Weights of a small contrastive audio-text model.
Model: 8.97M parameters, log mel input, encoder arch resnet, encoder norm batchnorm, encoder activation silu, encoder widths [64, 96, 144], text encoder width 320, text encoder norm layernorm, text encoder activation gelu.
Training: soap at rate 0.0012, 10200 steps.
Data: trained on synthesized solo parts of chorales (CocoChorales), 39062 training examples, 33.4 epochs.
Rows from block 2 of the text encoder, named by matrix and row number. Rows with one number belong to one attention dimension. Each number is 128 + 32 x the weight over its row's rms, rounded and kept within 0 to 255. All counts start at 0. After the name is the row's rms in percent of the matrix's.
# v: attention query, key and value (stacked) (text_encoder.blocks.2.attn.qkv.weight, 960x320, the v third), inputs 0-159
# proj: attention output (text_encoder.blocks.2.attn.proj.weight, 320x320, transposed), outputs 0-159
v.41 088 [128 124 128 114 128  77  90 128 220 140 190 128 154 176 113 118 128 128 130 125 188 128 206 128 128  81  87 128  68 135 140  68 128 128 118 101 128 180 128 138 185  91  80 142 186 128 136 103 158 145 142 136 129 165 116 161 128 130 128 179  93 120 128 170 128 194 121 128 136 128 123 128 128 128 128 102 128 142 107 117 128 202 117 111 105 134  99 162 162 128 110  79 207 124 108 128 175 146 112  74  85 123 128 128 100 172 128 112 134 128 133 117  55 128 154 128  57 128 135 142 128 109 128  84 128  87  75 100 190 133 248 128 128  78 155 159 155 128 128 128 156 128 121 128 128 128 113 145 161 147 128 128  70 128 106 128 104 106 128 141]
proj.41 088 [128 128 188  91 128 133 103 105  63 131 125 109 105 152 128 128 149  90 128 137 111 128 113 128 159 128 142 172 164 173 128 128 159 122 130 105 115 143 189 138 129 127 128  60  37 128 128 135 128  85 128 107 158  30 131 177 128 128 125 152 135 128  87 114 128 128 127 128 179 102 128 128 125 128 219  36 128 136 113 128 157 128 110 128  51 227 112 128 128 128 128 156  44 128 128 118 114  84 156 128 182 128 120  88 134 108 163 128 149  70 128 107 160 128 128 139 128 128 128  38 128 128 128 128  81 128  86 128 154  70 128 128 132 107 152 129 140 128 151 155 138 158 128 166 167 102 136 142  97  12  91 128 154 128 149 128 187 128 128 128]
v.42 095 [133 101 128 128 153 147  61 177 107  38  49 128 128 128  70 136 128 113 123 141 112 211 103 115 163 128 128 156 128 161  75 151 178 128 128 120 128 191 178  47 128 128 115 128 159 128 119 128  75 128 128  80 135 128 107 128 154 119  99 189  95 128 169 109 128 130 104 128 104 117 168 128  88 115 179 128 128 154 131 127  98 102 128 126 128 190 189 169 130 128 160 128 128 114 164 203 128 154 163 154 182  81 107 128 124 136 134 128 112 208 128 146 128  99 128 142 130 111 114 118  81 128 115 128 102 125 189 116 128 128  85 100 112 128 121 160 128  76 173 128 148 122  98  71 154 188 132 181 102 184 120  87  65 128 128 128 195 153 162 141]
proj.42 091 [128  73 128 121 128 148  85 190 100 175 186 167  92  76 128 128 137 126 144 138 108  88  37 116 169 132 128 128 168 128 128  65 128 204 154 128 125 118 119 199 140  92 109 154 157 128 128  92  88  75 129 150 128 169 161  82 114 107 134 128  65  79 128 155 112 128 121 102 193 122 128 108  99 129 128 128 128 128 180 139 156 125 128  97 128  79 148  74 128 125 128 128 128 122 128 134  93 128  87  61  81 118 175 128 118 178 128 102  16  72 129 159 109 128 161 128 128 128  92 128  92  93 149 132 151 143 128 128 157  81 109 128 114 128 123  93 118 128  87 128  53 143 125 128 101 133 103 136 138  25 167  98 198 128 128 128  74 128 128  91]
v.43 091 [160 100  95 156 128  60 129  93 128  23  75 128 100 121  82  88 154 128 128 139 128 128 128 128 128 151 126 104 135 150 128 128 133 128 117 114 152 128 119  98 123 128 121 128 144 128 128 152 132 128  64 128 128  84 128 128 144 114 112  79 128 132 128 116 209 143 213 145 215 189 125 106  97 107 128 128  97 128 215 128 180 128 188  94 124  90 125 236 139 158 142 128 142 145 191 115 128 124 134 128  97 128 105 128  96 128  56 179 123  89  93 170  76 128  75 128 180 132 173 171 128 128 197 150 150 110 128 152 128 118 128 118 143 128 128 128 139  89 119  49 185 166 128 128 128 106 107 188 128 178 128 144  52 145 128  90  60 128 169 134]
proj.43 103 [125 141 169  99 150 183 132 128 149 117  69 155 159 144 117 170 127 123 128 180 136 166 141 108 117 106 128  94 128 151 128 128 128 180  70 128 125 128 142 121 151 142 171 162 165 128 102  82 105  61 149 166 145 128 128 128 128 103 128 140 107 128 107 133 128  56 128 113 128 134 127 158  87 128 106 128 132 120  97  55  81 128  59 108 128  92 115  93 128 128 127 117 128  86 128 132 150 184 128 173 159 128 128 164 128 132 132 177 148  72  69 100  92 183 129  71 104  79 169 229 146 128 111 157 202 109 128 126 128 157 129 103 128 146 163 128 130 168 109 140 159 169 128 108 174 128 128  29 128  82 128 128  84 137 104 128 128 170 128 142]
v.44 101 [253 128 128  92  99 128 130 150 128 112 132  97 109 113 128  83  82 125 180 142 128  62 140 142 106 136 157 101 128 178 189 128 236 128 173 144 128 128 128 102 126 108 128 112 128 108  51  90 125 128 148 128 146 160 128 128  51 136 135  90 128 128 105 128 152 159 125 138 128 128 148 128 148 183 114 180  63 130 128  63 128 113 128 128 178 128  95 137 188 177 161 128 174 128 128 101 128 151 100 135  74 128 163  93 174 128 111 192 128 128 165  18 100  97  59 140 126 111  78 128 168 161  83  74 128  67 141 128 129  90 128 192 110 127 128 153  66 157  91 128 132 115 128  81 186 128 128 137 107  32 178 115 128 179 128 168 134  91 175 129]
proj.44 100 [134  48  54 108 128  83 102 128 153 152  88 128 128 111 128 185 156 121  76 128 128 167 122 175 160  93 127 153 128 122 103 150 128 139 108 115 106 164 142 122 145 128  99 162 116 120 155 184 182 179  92 140 128 104 107 114 112  87 155 163 128 140 131 167 108 128 128 128 128 128 128 152  78 151 153 128 167 106 128 128 126 106  99 139  77 193 128 132  82 128  77 128 128 128 119 167 166  16 195 152 130  89  77 178 106 128 154  93 201 128 104 128  70  56 128 166 128 120 185 113 138 137 195 101  85 102 104 128 108 128 128 133 153 111 119 128 128 160 138 138 128 105 128 171 192 128 128 179 177 214  96 122 132 135 128 184 128  81  83 107]
v.45 094 [145 128 115  85 152  98 198  98 128 128 110 150 124 128 171 128  78 128  62 128 124 128 154 155 144 144  91 132 100 128 128 128 128 150 128 120 210 128  65 128 164 121 128 217 106 128 128 127 128 136 115 186 128 113 143  87 173 108 128 150  84 138 128 152 128 152 220 128 150 128  84 128 128 128 140 101  96 156 106 124 118 194 128 125 154 183 116  61  89 144 132 101 116 128 128 226 117  94 154 128 128 128 117  22 100 143 128 128 165 153 128 128  82 116 178 159 128 128 128 134 128 159 136 134 144 111 121 140 115 105 107 127 136 179  93 106  35 189 155 128 128 125 128 118 128  51 149 130 215 128 128 123 106  99  69 128 180 147  81 181]
proj.45 095 [185 128  95 128 128 160 111 128 128 169 128 118 128 128 128 128 128 183 212 128 128 217  86 128  99 123 128 128 159  91  88 128  74  80 184 128 124 128 128 113  86 143 130 111 185 163  84 173 144 128 128 128 127 190 139  66  79 214 155  89 128 128 165 155  97 159  81 101 170 139 128 142 128 128 166 179 142 169 141 160 181 122  51 128 128 128 164 194 138 156 128 181 128 110 208 138 159  91  45  93 103 128 121  19 132 128 130 128 128 158 140 128 165 155 167 139 128 130  93  50 150 111 176 128 206  75 127 131 128 109 161 183 120 128 123 118 128  96 128 147 150 206 128 156 115 128 128 128 128 146 132  93 122  89 178 128 142 125 147 145]
v.46 118 [122  91 128 127 129 100 114 140 128 156  88 167 128 144 154 155 205 128 131  74 170 180  97 105 109  85 144 102 141 108 171 114 152  61  88 128 140 200 128 113 128 102 128 149 128  61 104 110  78  77 130 159  95 145  89 103 128 186 251 193 184 128 127 128  91 150 122 128 128 163 128  73 125  91 122 205 128 157 123 128 128 128 136 157 171 158  70 128  46 128 128 198 128  79 128 101 112 155 111 133 151  43 128 128  87 147 128  80  95 128 128 128 119 159 128 126 113 128 172 128 176 128  56  96  66 117 128 128 157 124 140 128 152 103 127 128 128 128  88 116 110  75 141 128 134 153  89 168 145 120 128 128 128 128  91 128 133 185 175 108]
proj.46 116 [110 148 162 174 115 149 215 202  72 128 122 122 128  89 145 141 128 118 128 128 125 128 115 150 128 155 143 130 120 139 128 128 122  66  57 148 137 148 147 156 128 175 128 196  91 128 162 179 128  94 153 128 121 128 128 165 128 167  80 128 140 136 206 128 109 130 128 103  95 102 128 167 170  90 128 150 143 128 128 128  86 128 128 128 128  96 144 135 158 128 192  83 128 128  85  98  71 128 161 128  63 128 126 105 183 128 147 125 181 104 140 132 128 128 128 155 128 149 107 128  92 128 148 128  64 210 128 103 128 157 161 126 184 128 118 128 128 156 135 110 128 128 155 128 128 137 128 128 156 128 100 191 172 105 127 121  46 124  93 125]
v.47 109 [ 71  69  83 127  90 132 230 134 128 128 128 115 112 128 174 176 128 128 158 149  79 156 128 117 106  99 129 157 128 143 142  75 173  91  92 162 152  67 156 126 122 128  86 104 128 114 128 100 160 188 128 165 150 128 128 128 151 145 108 112 178  72 115 139 164 128 149  96 108 146 128 127  81 128 128 199 128 111 128  93 158 213  72 128 170  55  91 128  69 180 169 128 116 183 142 128  83 143 128 195 128 146  95 128 125  68 128 141 178 134 128 128  83 168  76 139 171 171 124  85 128 100 174 128 109 125 149 128  97 128 125 128 128 128  29 161 209 147 111 145 124  94 130 128 149 100 144 124  62 113 128  20 116 143 120 168 126 143 164 137]
proj.47 110 [128 128 128 198 183  94  85 154 119 119 145 128 100 204 132 194  83 140 134  99 107 128 128 128 129 128 114  94 215 109  79 128 106 152 128  89 136 113 128 179  41 155 150 142  80 171 128 177 128  44 128 104 128  33 128 128 128 104 128 119 186  74 131 102 150 122 144 184 137 106 155 128 201 113 147  91 116 163 128 161 138  68  59 128 128 128 180 119 119 126 128 110 149 128  91 156 150 134  83 148 128 128 128 128 118 128 128 107 136  99  88 128 128 128 128 128 147 128 186 215 161 140 102 123 128 157 118 154 109 128  97 189 152 189 149 128 131 135 137 167 203 128 209 146 195 124  81 129 128 128 128 136 128 128 128 115 128 128  63 128]
v.48 095 [113 137 128 151 100 182  88  99  65 193 128 130 101 128  70  58 128 110 128 128 185 123 165  63 128 128 128 128 128 158 128 128 126 134 128 128  99 128 128  86 166 143  92 110  74  98 130 138 171 139 128 161 128 128 198 128 128 104 128 128 164  92 231 210 135 128 109 187 128 106 128 109 162 138 207 128 128  73 134 159 128 128 149 128 148 207 128 150 128  85  59 102  65  58 127 134 195 128 157 115  56  95 128  65 170  96 128  67 141 141 128 164 108 128 128 143 123 128 128  80 168 128 128 128 162 154  96 124 158 140  80 128 103 112 166 146 158  65 198 104  63 203 136 123  96 128  96 102 134 128 133 110 184 128  98 127 101 128  92 128]
proj.48 091 [158 141 180 156  95 128 128  83 156 128 106 117 128 112 151 137 128 133 151 141  83 141 127 125 156 124 145 194 128  78 128 128 128 128 128 128 152  95 148 128 128  75 128   5 137 150 115 114 103 128 128 128  57 128 128 128 128 116 128 155 157 135 208 135 128  98 146 128 155 159 128  83 116 133 130 123 128 179 129 119 146  79 112 127 127  85  48 105 102 128 133 153  70 128 128 128 101 128 113 138 128 153 134 147  95 128 177 128 128 128 104 137 170 143 128 183 149  92 120 132 128 128 128 128 134 110 125 128 111  76 185 203 104 128 128 149 126  95 105 150 190 128 152 128  88 130 120 148 128 128 105  75 147 128 200 168 170 146 143  77]
v.49 109 [ 95 128 153 128 162 128 128 177  72 145 128  88 128 137 156 128 119 150  94 152  51  75 128 128 172 128 133 128 162 153 155  67 110 128  49 150 158 158 128 130  92 128 196 166  84 146 141 170  85 128  77 111 119 128 168 128 128 113 128  72 218  99 128 134 131 109 132 169 128 107 107  94 128  87 108 177 107 142 133  67 128  77 128 166 202 127 133 141  94 128 122 108 112 128 128 128 128 159 128 128 128 128 128 128 131  98 144  66 125 163 128 128 189 143 128 127 122 159  74 128 151 124 127  72 121 128 128 128 136 128 128  53  63 128 159 128  66  88 128 128 177 128 131 201 131 128 128 128 163 128 185 139 156 114 151 128 119 186 137 198]
proj.49 101 [128 135 114 128 128  66 153  94 154  66  78 128  85 124 133 140 136 139  79 128  93 126 128  66 170 128 224 160 169  96 137 141 150 138 128 180 119 152 113 128 128 153 127 128 128 185 164 119 151 141 184 120 129 119 123  56  91 164 180 152 128 147 165 157 120 123  80  66 171 128 154 118 128 128 128 128 177 128 177 196  35 158  78 116 214 115 148  82 111  74 128 134  87 155  93 128 128 128 118 128  99 163  72 128 168 128 128 107 100 128 128 143 128  44 128 137 173 114 128  57 103 155 128 146 125 134 128 144 170 128 180 128 127 117 128  57 150 128 128 164 128 128  89 128 143 128 128 128 136 180  48 128 125 127 128 154 128 114  87 159]
v.50 111 [ 80 214 128  53  74  71 117  75 128  77 128 149 165 108  81 109 114  66 174 171 117 128 129  92  84 128 128 120 133 110 128 109 148 159 139 111 171 119 105 120 108 128 161 165 133 128 122 128 177 128 103  99 158  98 109 128 210 109 128 128  87 145 128 104  91 166 172 118 128 128 128 110 130 148  95 128 128 128 128 150  92 172 129 128 128  93 112 128 152 128 124 154  44 204 155 128 128 128 122 128  72 172 128 128 128 144  85  97 166 136 144  78 155  58 198 186 104 128  57 138 213  90 128 120 128 141 148 135 122 138  81 141 111 118 163 140  69 128 129  97 157 128 140  94 134 128  90 128 147 128 128 128  85 143 128 176 198 120  60 128]
proj.50 104 [143 128 124 118 168 178 155 106 150 133 137 128 178 187 128 128 203 128 160 128 128 148 128 130  98 128 128 152 128 167 133 128 128  72 139  80 128  77  75 128 128 128 132 128 152 128 133 140  74 174 193 140 103 138 132 122 117 136 160 101 128 126 128  95 177  78 128 109  87 145 151 145 128 105 128 128  77 104 115 128 160 130 128  68 128 128 117 123 173 166 105 170 149 117 164 139 175 135 150 166  91 128 115 109  41 173 217 114 120 145  72  81  96 152 128 153 128 128 119  74 146 171 128 128 149 149 117 132 140  81 114 128  77 168  96 128  89  71  69 197 121 128 112  64  59 128 178 145 143 172 128  78 161 106 168  95  27  96 173 128]
v.51 100 [127 106 158 145 128  60  80 128 128 114 100 128 115  41 181 128 116 110 150 110 128 125 128 128 128 163 128 133 128 128 104 114 128 161 128 128 128 112 134 112 159 133 128 128 128 106  79 118 109  98 108 128 128 105 128 128  64 128  95 207 160 128 127 125 128 128 128 138  46  54 123  45 128 134 161 145  63 128 128  87 136  83 128  70  96 128 128  83  85 191 136 128 167 148 106  84 101 142 119 165 128 130 124   4 171 128 128 151 127 130  76 128 135 131 129 128 128 184 127  89  80   3  61 164  87 144 128 128 135 143  92 123 114 112 128  95 128 176 128 128 128 171 147 128 132 196 191 128 123 161 200 183  91 125 128 177 128 179 169 128]
proj.51 100 [159 133 128 128 179 162 126 128 149 128  59 128 128 148  91 128  99 128 128 128 128 119  79 128 135 116 128 128 143 128 146 128 222 193 183 161  95  57 109 164 145 128 147  96 174 128 128 128 128  93 146 170 128 218 148 117 159 105 142  69 128 117 158 134 140 128 123 136 163 245  88 128  88  99 157 128 121 113 197 153 106 163 174 128 103 117 180 205 184 193 160 118 118 114 133 107 128 126 138 128 128 149  85 147 128 112 187 144 128  91 132 128 103 117 128 179 158 128 105 163 128 136 196 105 128 128 128 128 124  93 128 128 116 139 128 164  89 155 129 128  75  47 128 128  99  84 149 163 182 136  90 131 169 100 128 128  82 128 147 139]
v.52 103 [ 80 184  72 166 148 191 108 149 119 119 145 170  99 192 168 190 176  91 128 110 125 128 128 171 128  82 128  81 128 178 150 149  69 128 135 130 128 128 107 130  97 117 167 121 193 117 199 130 139 139 107 128 123 134 119 128 128 128 243 128 143 117 128 128 128 128 107  76 172 113 148 110 128 166 128 128 147 188 132 131 120 128 128 128  88 128 183  95 103 128 114 159 107 137 123 128 128  67 137  70 134 114 102 128 162 128 122 105 141  94 136 128  95 128 118 158 121 102 128 128 128 132 128  68 128  50 128 142  92  74 128 120  88 128  91 128 198 128 102 169 128 128 128 163 125  90 128 158 161 135  91  99 102 138 161 128 176 212 116 128]
proj.52 103 [158  85 125 128 128 112 134 107 128 143 128 128 133  22 110 128  62  95 141 102 128  87 101  47 118 126 119 133 106 129  98 188 155  74 128 131 127 128 158 101 149 128 128 183 100 128 128  95  44  87 128 104 128 128 166 128 128 107 128 128 100 128 160 110 128 158  63 128 152 128  87 176 123  78 128  45 100 161 128 168  81 144 128  95 128 128 179 103 128 128 118 103 101 139 128 128  84 128 128  96 133 128 101 174  85  96  99  93 137 128 128 138 128 162 176 132 128 169 128 152  59 153  74 136 105 204 194 128 128 179 134 128 128 113 110  75  62 128 169 128 128 126 123 171 120 150  96  71 158  83 159 144 181 178 107  98 128  40 128  98]
v.53 087 [124  44 128 163 128 107 155  60 128 128  58 206 150 191 128  86 158 183 128  97 128 146 154 106  93 128 128 162  90 156 183 131 114 128  68 165 128 125 128 155 127 160 155  78 100 107  97 113 102  90  77 139 104 145  88  92 134 117 156  52  99 132 128 148 128 150 128 136 189 128 119 128  63  93 128 106 128 190 134 152 109 141  89 175 103 128  53 116 128 128 192  31 125 128 114  43 165 128  80 129 177 128  97 128 110 146  75 128 172 128 159 128 162 128 125 130 151  98 120 170 116 199 128  93 113 127 128 107  98 128 128 128 128  92 136 168 112 126 184  94 157 151 166 128 128 133 116 137 123  95  51 181 169 128 102  73 128 124 128 128]
proj.53 091 [128 128 128 128 141 128 162  80 181 131 128 117 128  96 128 138 209 128 152 128 113 128 128 145 128 128  66 140 119 117  88 128 112 128 128  49 128 132 127  53 153 128 128 117 138 128  48 113 128 140 128 128 206 128 111 128  89 128 155 128 108 128  91 128 137 136 128 238  53  73 128 130 150  99 141 128 133 128 145 128 128 128 121 128 148 111  64 133  49  96  82 101 149 128 128 128 178  94 171 128 128 135 129 126 128 124 128 128 148  91 111 158 128 135 111 135 128 180  89 174  76 100 168 167  83 151  94 109  93  95 128 128 196 128 128 125 128 186  75 156 128 119 128 127 128 128 136 128 131 128 231 132 128 123 158 128 115  98 128 222]
v.54 111 [128 212 174 173 128 163 126 141 134 103 128 170  83 128 139 100 128 128 132 154 149 168 104 119 131 128 127 195 128 128 112  87 112 119  79 141 128 120  82 128 128 128 128 128 160  97 138 119 132 172 167 119 190 155 101 107 161  91 128 149 148  99 105 141 152 110 128  22 128 137  93 142  47 128 128 171 128 138  80 127 135  97 149 178 128 128 128 122 175 138  68 169 128  85 168 128 159 128 128 128  78 128 177 102 128 123  35 141 139 105 174 147 139  69 124 128 150 128 128  55 166 128 130  86 133 129 128 131 125 172 142 129 194 176 128 128 170 128 149  66 175 128 101  64 141 128  98 128  92 124 139  83 105 128 128 161  88 128 115 128]
proj.54 105 [111 167 129 148 162 128 128 128 118 149  71 104 143 128  98 102 128  96 128 126 174 128 128 128  55 134 118 135 152 122 128 164 107 128 118 152 156  95 128 128 117 128  98  83 128 128 158 139 131  31 112 128 102 128 108  96 139 124 173 214  87 135  95 183 212  69 128 179  91 131 128 139 128 128  94 135 128 177 177 128 128 128 118 117 160 128 128 141 139 128 181 128 113  96  90 128 128 112 147 128 128 145 168 128  90 211 111 105 110 128 182  82 128 167  93 114 106 131 128 176 162 128 113 128 188 128  81 201 128 130 134 128 128 117 173 191 153  66 101 128 242 128 132 148 130 128  96 128  52 128 128 128 109 128 118 133 128 164 125 124]
v.55 095 [128 133 128 131 119 118 118 113 128  81 112 128 128 104  88 128  99 124 128 176 128 167 128 159 129 145 140 128 128 128  93 128 119  76 183 135  84  99 128 149 174  49 128 146  78 128 128 128 139 105 128 112 164 128 128 128 166 135 128 128 115  75 128 106 152 181 128 128  56  95 128 128 153 139 118 128 128 127  82 120 169 123 120 176 128 128 128 128 128 175  46  80 112 124 197 186 128  87 109 128 119 124  94 158 185 190 128 131 113 128  39  59 165 128 175  94 128  47 113 142 128 128 128 128 128  65 113  78 128 156 200 160  56 102 128 201  91 128 136  62 143  76 128 103 137 128 128 124  94 128 128  43 128  84 122  94 128 128 129 147]
proj.55 084 [156 129 159 125 128 128 128 220 121 132 131 128  69 108  57 129 150 148 119 125 128 140 159  65 128 202 128 115 128 131 128 131  46 113 128  96 128 128  96 136 130 128 134 113 187 149 173 147 128 128  80 110 142 154 170 140  95 128 162  79 128 128 163 128 156 103  72  85 128 116 214 194 100 128 104 181 109  79 134 128  64  90 145 118 142 151  51 156 156 128 128 147 128 128  73 128 128 128 114 155 172  89 120 109  65  89 155 149 128 204 174  81 128 163 151 128 128 108 139  91 141 128 128 139 159 128 206 164 128  71  59 128 128 115 132 195 128  48 173 116 142 128 216  95 128 102 122 119  79  91 166 128  75 169 200 205 128 152 128  91]
v.56 106 [128 128 120 128 128  41 136  49 136 118 128 144 158 209 159  87 128 128 136 253 128 169 128 128 243 128  82 109  96 173 128 128  98 126 126 128  99 150  96 185 162 115  98 114 128 128  53 175 128 193 128  83 128 108  88 128 156 153 128  82  83 126 146 152 133 118 141 128 142 132 161 140  56 183  71  83 141 128 128 155 124 159  93 158 128 128 161 128 140 182  65 128 168  97 155 139 151 114 206 147 145 128 126 145 128 149 128 128 112  66 132 128 173 126 128 119  99 152  89 120 101 136 128 128 128 121 117 158 163 129 223 128 102 163 178 106 128 128 113 149 160  98 122 128 128 128 110 128 130 128 128 128  75 141 145 105  81 143 181  84]
proj.56 107 [129 104 128 128 127 130 109 162 128 190 120 167 128 115 128 128 128 128 174  95 128 153 117  90 164  44 138 116 150 128 109 128  91 104 144 129 101 128 122 118 128 128 128 144 108 128 128  85 141 122 128 115 144 117 157 106 124 128 147 128 145 128  88 109 186 128  12  96 128 128  55 128  65 128 139  92  94 128 108 128 134 172 177  97 140 128 119 151 137 128 178 144  82 128 125 130 121 128  89 128 116 175 128 121 128 128 168 153 127 135 101 191  91 138 107 142 157 128 128 128 125 128 174 128 128  70 162 162 128 160 128 105 108 124 130 176 154 135 182  92 190  69 161  97 127 132  68 132 116  52 110  86 128  67 156 130 242 128 128  40]
v.57 096 [119 140 143 128 128 115 141 128 128  94 128 135 119 181 147 124 111 171 144  83 114 128 128 128  53 128 172 128 128  89 128 155 139 128 128 178 156 160 114  95 128  88 128 145 154 128 112 130  58 127 128 146 128  72 176 145  19 128 129 108 170 128 133 128 128  89 189  91 163  97  92 149 168 153  52 128 139 160 155 103 170  23  66 128 183 111 148 128 173 128  90 128 128 128 121  88 128 128 153 148  87 128 133  76 128 163 128 128  85 193  95 172 104 102 116  76 128 100 117 170 188 126 142 128 123 119  91 126 181 172 128 128 139 128 163 128  79 128 128 137  84 117 128 154 139 107 120  89 112 173 152 122 118 128 215 212 124  80 152 128]
proj.57 098 [113  69 128 143  78 147  19 128 177 128  55 102 128  69 146 145 128  99 129 128 128 183  83 149 128 143  97 128 128  97 128 128 128 140 128 128 128 128 151 128 128  55 114 143  81  86 112 128 126 116 116 128 140  54  66 119  91 191 128 128 158 129 123  57 107 100 128 113 128 128 128 105  30 141 174 187 203 128 128 129  44 128 173 107  54 128 143 215 114 120 128 130 128 110 145 121 114 128  92 128  67 142 179 128 144 130  98 142 141 102 150 138 128  97 128 140 118  58 128 120 102 128 128 128  65 145 128 125 111 128 152  98  94 127  72  87  81 176 124 158  91 101 146 141 128 128 148 161 215 117  91 121 122 184  91 128 159 122 139 128]
v.58 101 [ 70  74 101 151  84 107  90 128 177 109 128 128 128 128 180 128 128 128 128 116 145  90 128  72 128 128  87 128  93 151 149 115 128 120 128 162  82 173 177 109 150 128 167 147 156 131 108 165 159 128 128 137 128 143 104 128  47 132  65 183  60 128 110 128 125 128 128 166 128 116 130  90 128 110  92 147 128 211  61 105  85 128 150 180 108 128 128 126 128  99 175  44 128 148  70 128  54 134 122 190 197 102  77 128 128  85 175 139 123 128 101 140 128 133 117  89 128 151  90 128 128 114 154 134  90 128 127 107 105 141 168  95 116 131 111 110 128 110 103 163 115 138 129 112 133 156 167  74 128 128 143 156 156  58 140 128 155 128 137 127]
proj.58 094 [ 74  82 143 128 128 128 185  82 138 128 104 128 150 128 120 119  86 128  61 104 113 139 140 128 146 103 164 128 120 139 207 171 102  82 128  85 131 121 145 128 116  55 117 128 128 190 152 116 128 128 170 170 112 128 118 161 128 162 138  96 245 163 163 128 101 128  81 131 127  74 167 160 141 128 128  42 112 157 105 123 103 128 128 134  58  85 121 165 141 101  96 143 171 145 128 166 136 128 128 112 121  98 103  77 200 128  53 216 128  54 194  81 128 128 128 104 128 128 211 160 148  98 128 128 128  95 114 150 133 143 158 128  75 159  99  98 157 128 149 131  82 137  68 128 128  75 186 133  89 128 128 140 111 134 192 167 128 128 128 119]
v.59 092 [128 135 155 128 114 119 128  88  66 128 128  62 155  70 128 128 129 136  74 143 182 118 113 165 128 147 205 128 128 128 112 144 128 132 170  93 156 148 110  87 128 128 156 131 165 172 128 128 128  98 121 135 151 114  87 152  96 128  42 128 128  89  86 128 128 127 128 128 109 128 118 125 100 123 133  95 128 117 163 182 140 139  72 129 110 136 219 114 164 117 119 128 128  91  91 128 128  80 128 124  94 121 131 182 128 163 127 128 126  61 127 116 118 156  98 128 114 156 128 128 136 128 128 128 161 128 172 145 113 152 128 128  99 180 212 160 128  98 128 136 109  81 128  90 128 105 120 128 128 140 194 162 108 111  78 126 148 112 128 128]
proj.59 091 [128 110 128 165 113 129 128 128 173 170 163 128  92 125  83 100 112 112 128  58 118 128 163 128  33 172 176 128 128 128 144  71 107 128 149 168 128 135 119 108 124 178 128 128 128 118 136  75 149 128 149 128 186 157 127 121 128 161 190 165 143 100 128 128 133 165 128 128 128 128 186 128 138  85 106 183 134 128  95 103 128 127 140 145 113  95 147 128 118 208  98 127 127  79 143 169 101  41 128 201 203 136 128 151 112 128  96 128 128 169 179 141  97  22 146 128 128 128 128  97 133 128 145 159  92 155 101 105 130 134 126 128 133 165 128 128 183 124 130 157 128 154 187 128 128 128 150 141 128 220 154 128  84 165 128 128 113 160 128 187]
v.60 089 [163 133 128 158  79  31 142  60 145 166 128 126 110 136 156 164 187 128 128 169 128 128 121 137 114 225 128 166 121 101 182 128  61 138  67 128 118 128 163 144 151 144 128 112 128 196 128 128 101 128 107 150 125 128 122 128 133 128  79 108 150 171 128 128 128 128  70 128 121 128 139 128  95 116 128 162 143 128 151  84 211 156  84 164 128 153  74 128 128  39 108 206 140 122 222 129  90 147 184  69 128  75 121 123 128 139 128 156 128   0  76 128 135 169 101 135 156  87  85 149  54 126 128 130 169 155  88 127 128  80 123 128 128 123 128 159  87 132 128 128  82 146 128 128 182 128 125 163 146 128 128 140 185 128 168 128 121 105 128 128]
proj.60 088 [122 163 157 156  91 142 196 183 128  86 115 128 100 128 132 128 158 128 128  76 116 118 128 128 125 121 128 132 108 173  92 128  90 141 138 112 120 159  97 109  57 163 128 128 161 146 108 128 144 128 128 128 188 128 159 131  69 140 157 128  79 128  66  59 179 128 128 159  40 166  70 106  33  54 128  88  49 128 208  79  89 128 128 110 121 128 101 104 128 142 123  95 134 163 128 142 128 128 128 130 103 128 172 188 118 160  79  99  51 211 128 128  76 128 128  96  28  86 155 128 166 128 180 116 195 128 191 128 141 159 128 141 128 128 128 135 128 160 116 128 128 107 128 117 100 125 128  45 128  51 140 140 133 128  72 128 128 128 170 128]
v.61 104 [128 159 165  61 128 205  77  92 108 118 128 128 128 165 128 162 128  86 123 168 151 137 137 116  93  59 128 181 172  61 161 128 128  63 128 128 128 197 152 198 116 147 173 162 136 128 111  69 139 153 118 110 128 136 133 128 108 110 128 128  91  67 103 128  72 110 128 128 128 128 102 106 117 222 124 118 136 128 128  87  71 144 111 154 166 225 122 145 128 128 190 159  87  90  72 128  88 128 128 106 158 147 121 145 142 128 128 116 113 128 161  85  90 128 185 128 179 128  94 169 128 168 128 104 101 113 128 128  77 155 184 171 159 122 152 128 104 128 128 119 117 101 128 149 110 186 184 128 132 128 128 107 214 101 139 117 176  80 128 160]
proj.61 104 [175 140 102 150 130 128 128  56 128 111  83 161 128 128 128 128 106 121  88  65 141 119 158 128 100 128 213 138 130 139  94  79 161 128 128 142 124 102 128 153  49 128 128  72  77 128 132 123 124 121 105  71 128 128 128 130 142  71 128 128 148 128 128 125 128 133 128 137 167 127 163 105 209 128 128 163 128 128 136 191 146 202 144 134 111 128 134 180 146 124  95 105 144 128 131 128 191 113 100 128  90 158 137 104 119 104 136 144 128 224 196 128 135  73 167 128  96 129 111  53 128 120 171 128 119 210 132 128 164 128 102 211  90 128 115 156 145  77  80 184 139 132 131 128 178 133 125 128 141 116 122 128 141 175 152 149 135 167 162 128]
v.62 097 [128 128 128 128  71 128 159 151 128 128 132 128 141 161 128 128 149 119 172 160 121 168  64 171 167 205  80 108 110 128 161 182  35 132 128 145 117 176  87 119 138 178 200 179 188  82  95 155 128 116 109 128 128 128 133  88 104 128 168 105 124  40 164  90 195 143  35 121 128 103 128 122 136 165 182 116  93 136 156 204 110 116 125 128 123 128 128 167 124 128 155 105 128 161  49 153 128 123 140 128 128 177 187 101 114 128 128 137 203 128 128  96 172 128 142 128 128 107  62 206 106 125 128 128 128 102 192  81 188 128 112 105 128  65 166 127 120 140 173 128 189  96 133 128 123 132 106 112  42  97 136 128  79 130 176 128 128 128 109 195]
proj.62 103 [126 105 128 155 105 155 128 128 188  91  66 152 168  96 123 136  90  95 100 128 148 147  38 115  91 128 200 128  47 124  80 128 128 128  98 133 123  49 128  81 109 179 169 127 106  69 128 128 128 126 110 128 116 169 136 124 128 147 117 148 106  79  57 128 128 198 128 137  91 169 165 128  76 118 143 128 125  91  82 128 128 128  87 154  70  82 130 123 160 128 128 130 158  88 128 147 151 243  59 168 152 188 130  69 151  67 128 128 124 143 120 128  87 173 128 129 169 158  82 128 179 128 128 125 158 152 156 128 138 148 128 115  70 165 128 150 151 121 100 128 139 179 135 128 128 125 128 192 190  51 113  56 123 128  93 128  97  99 128 128]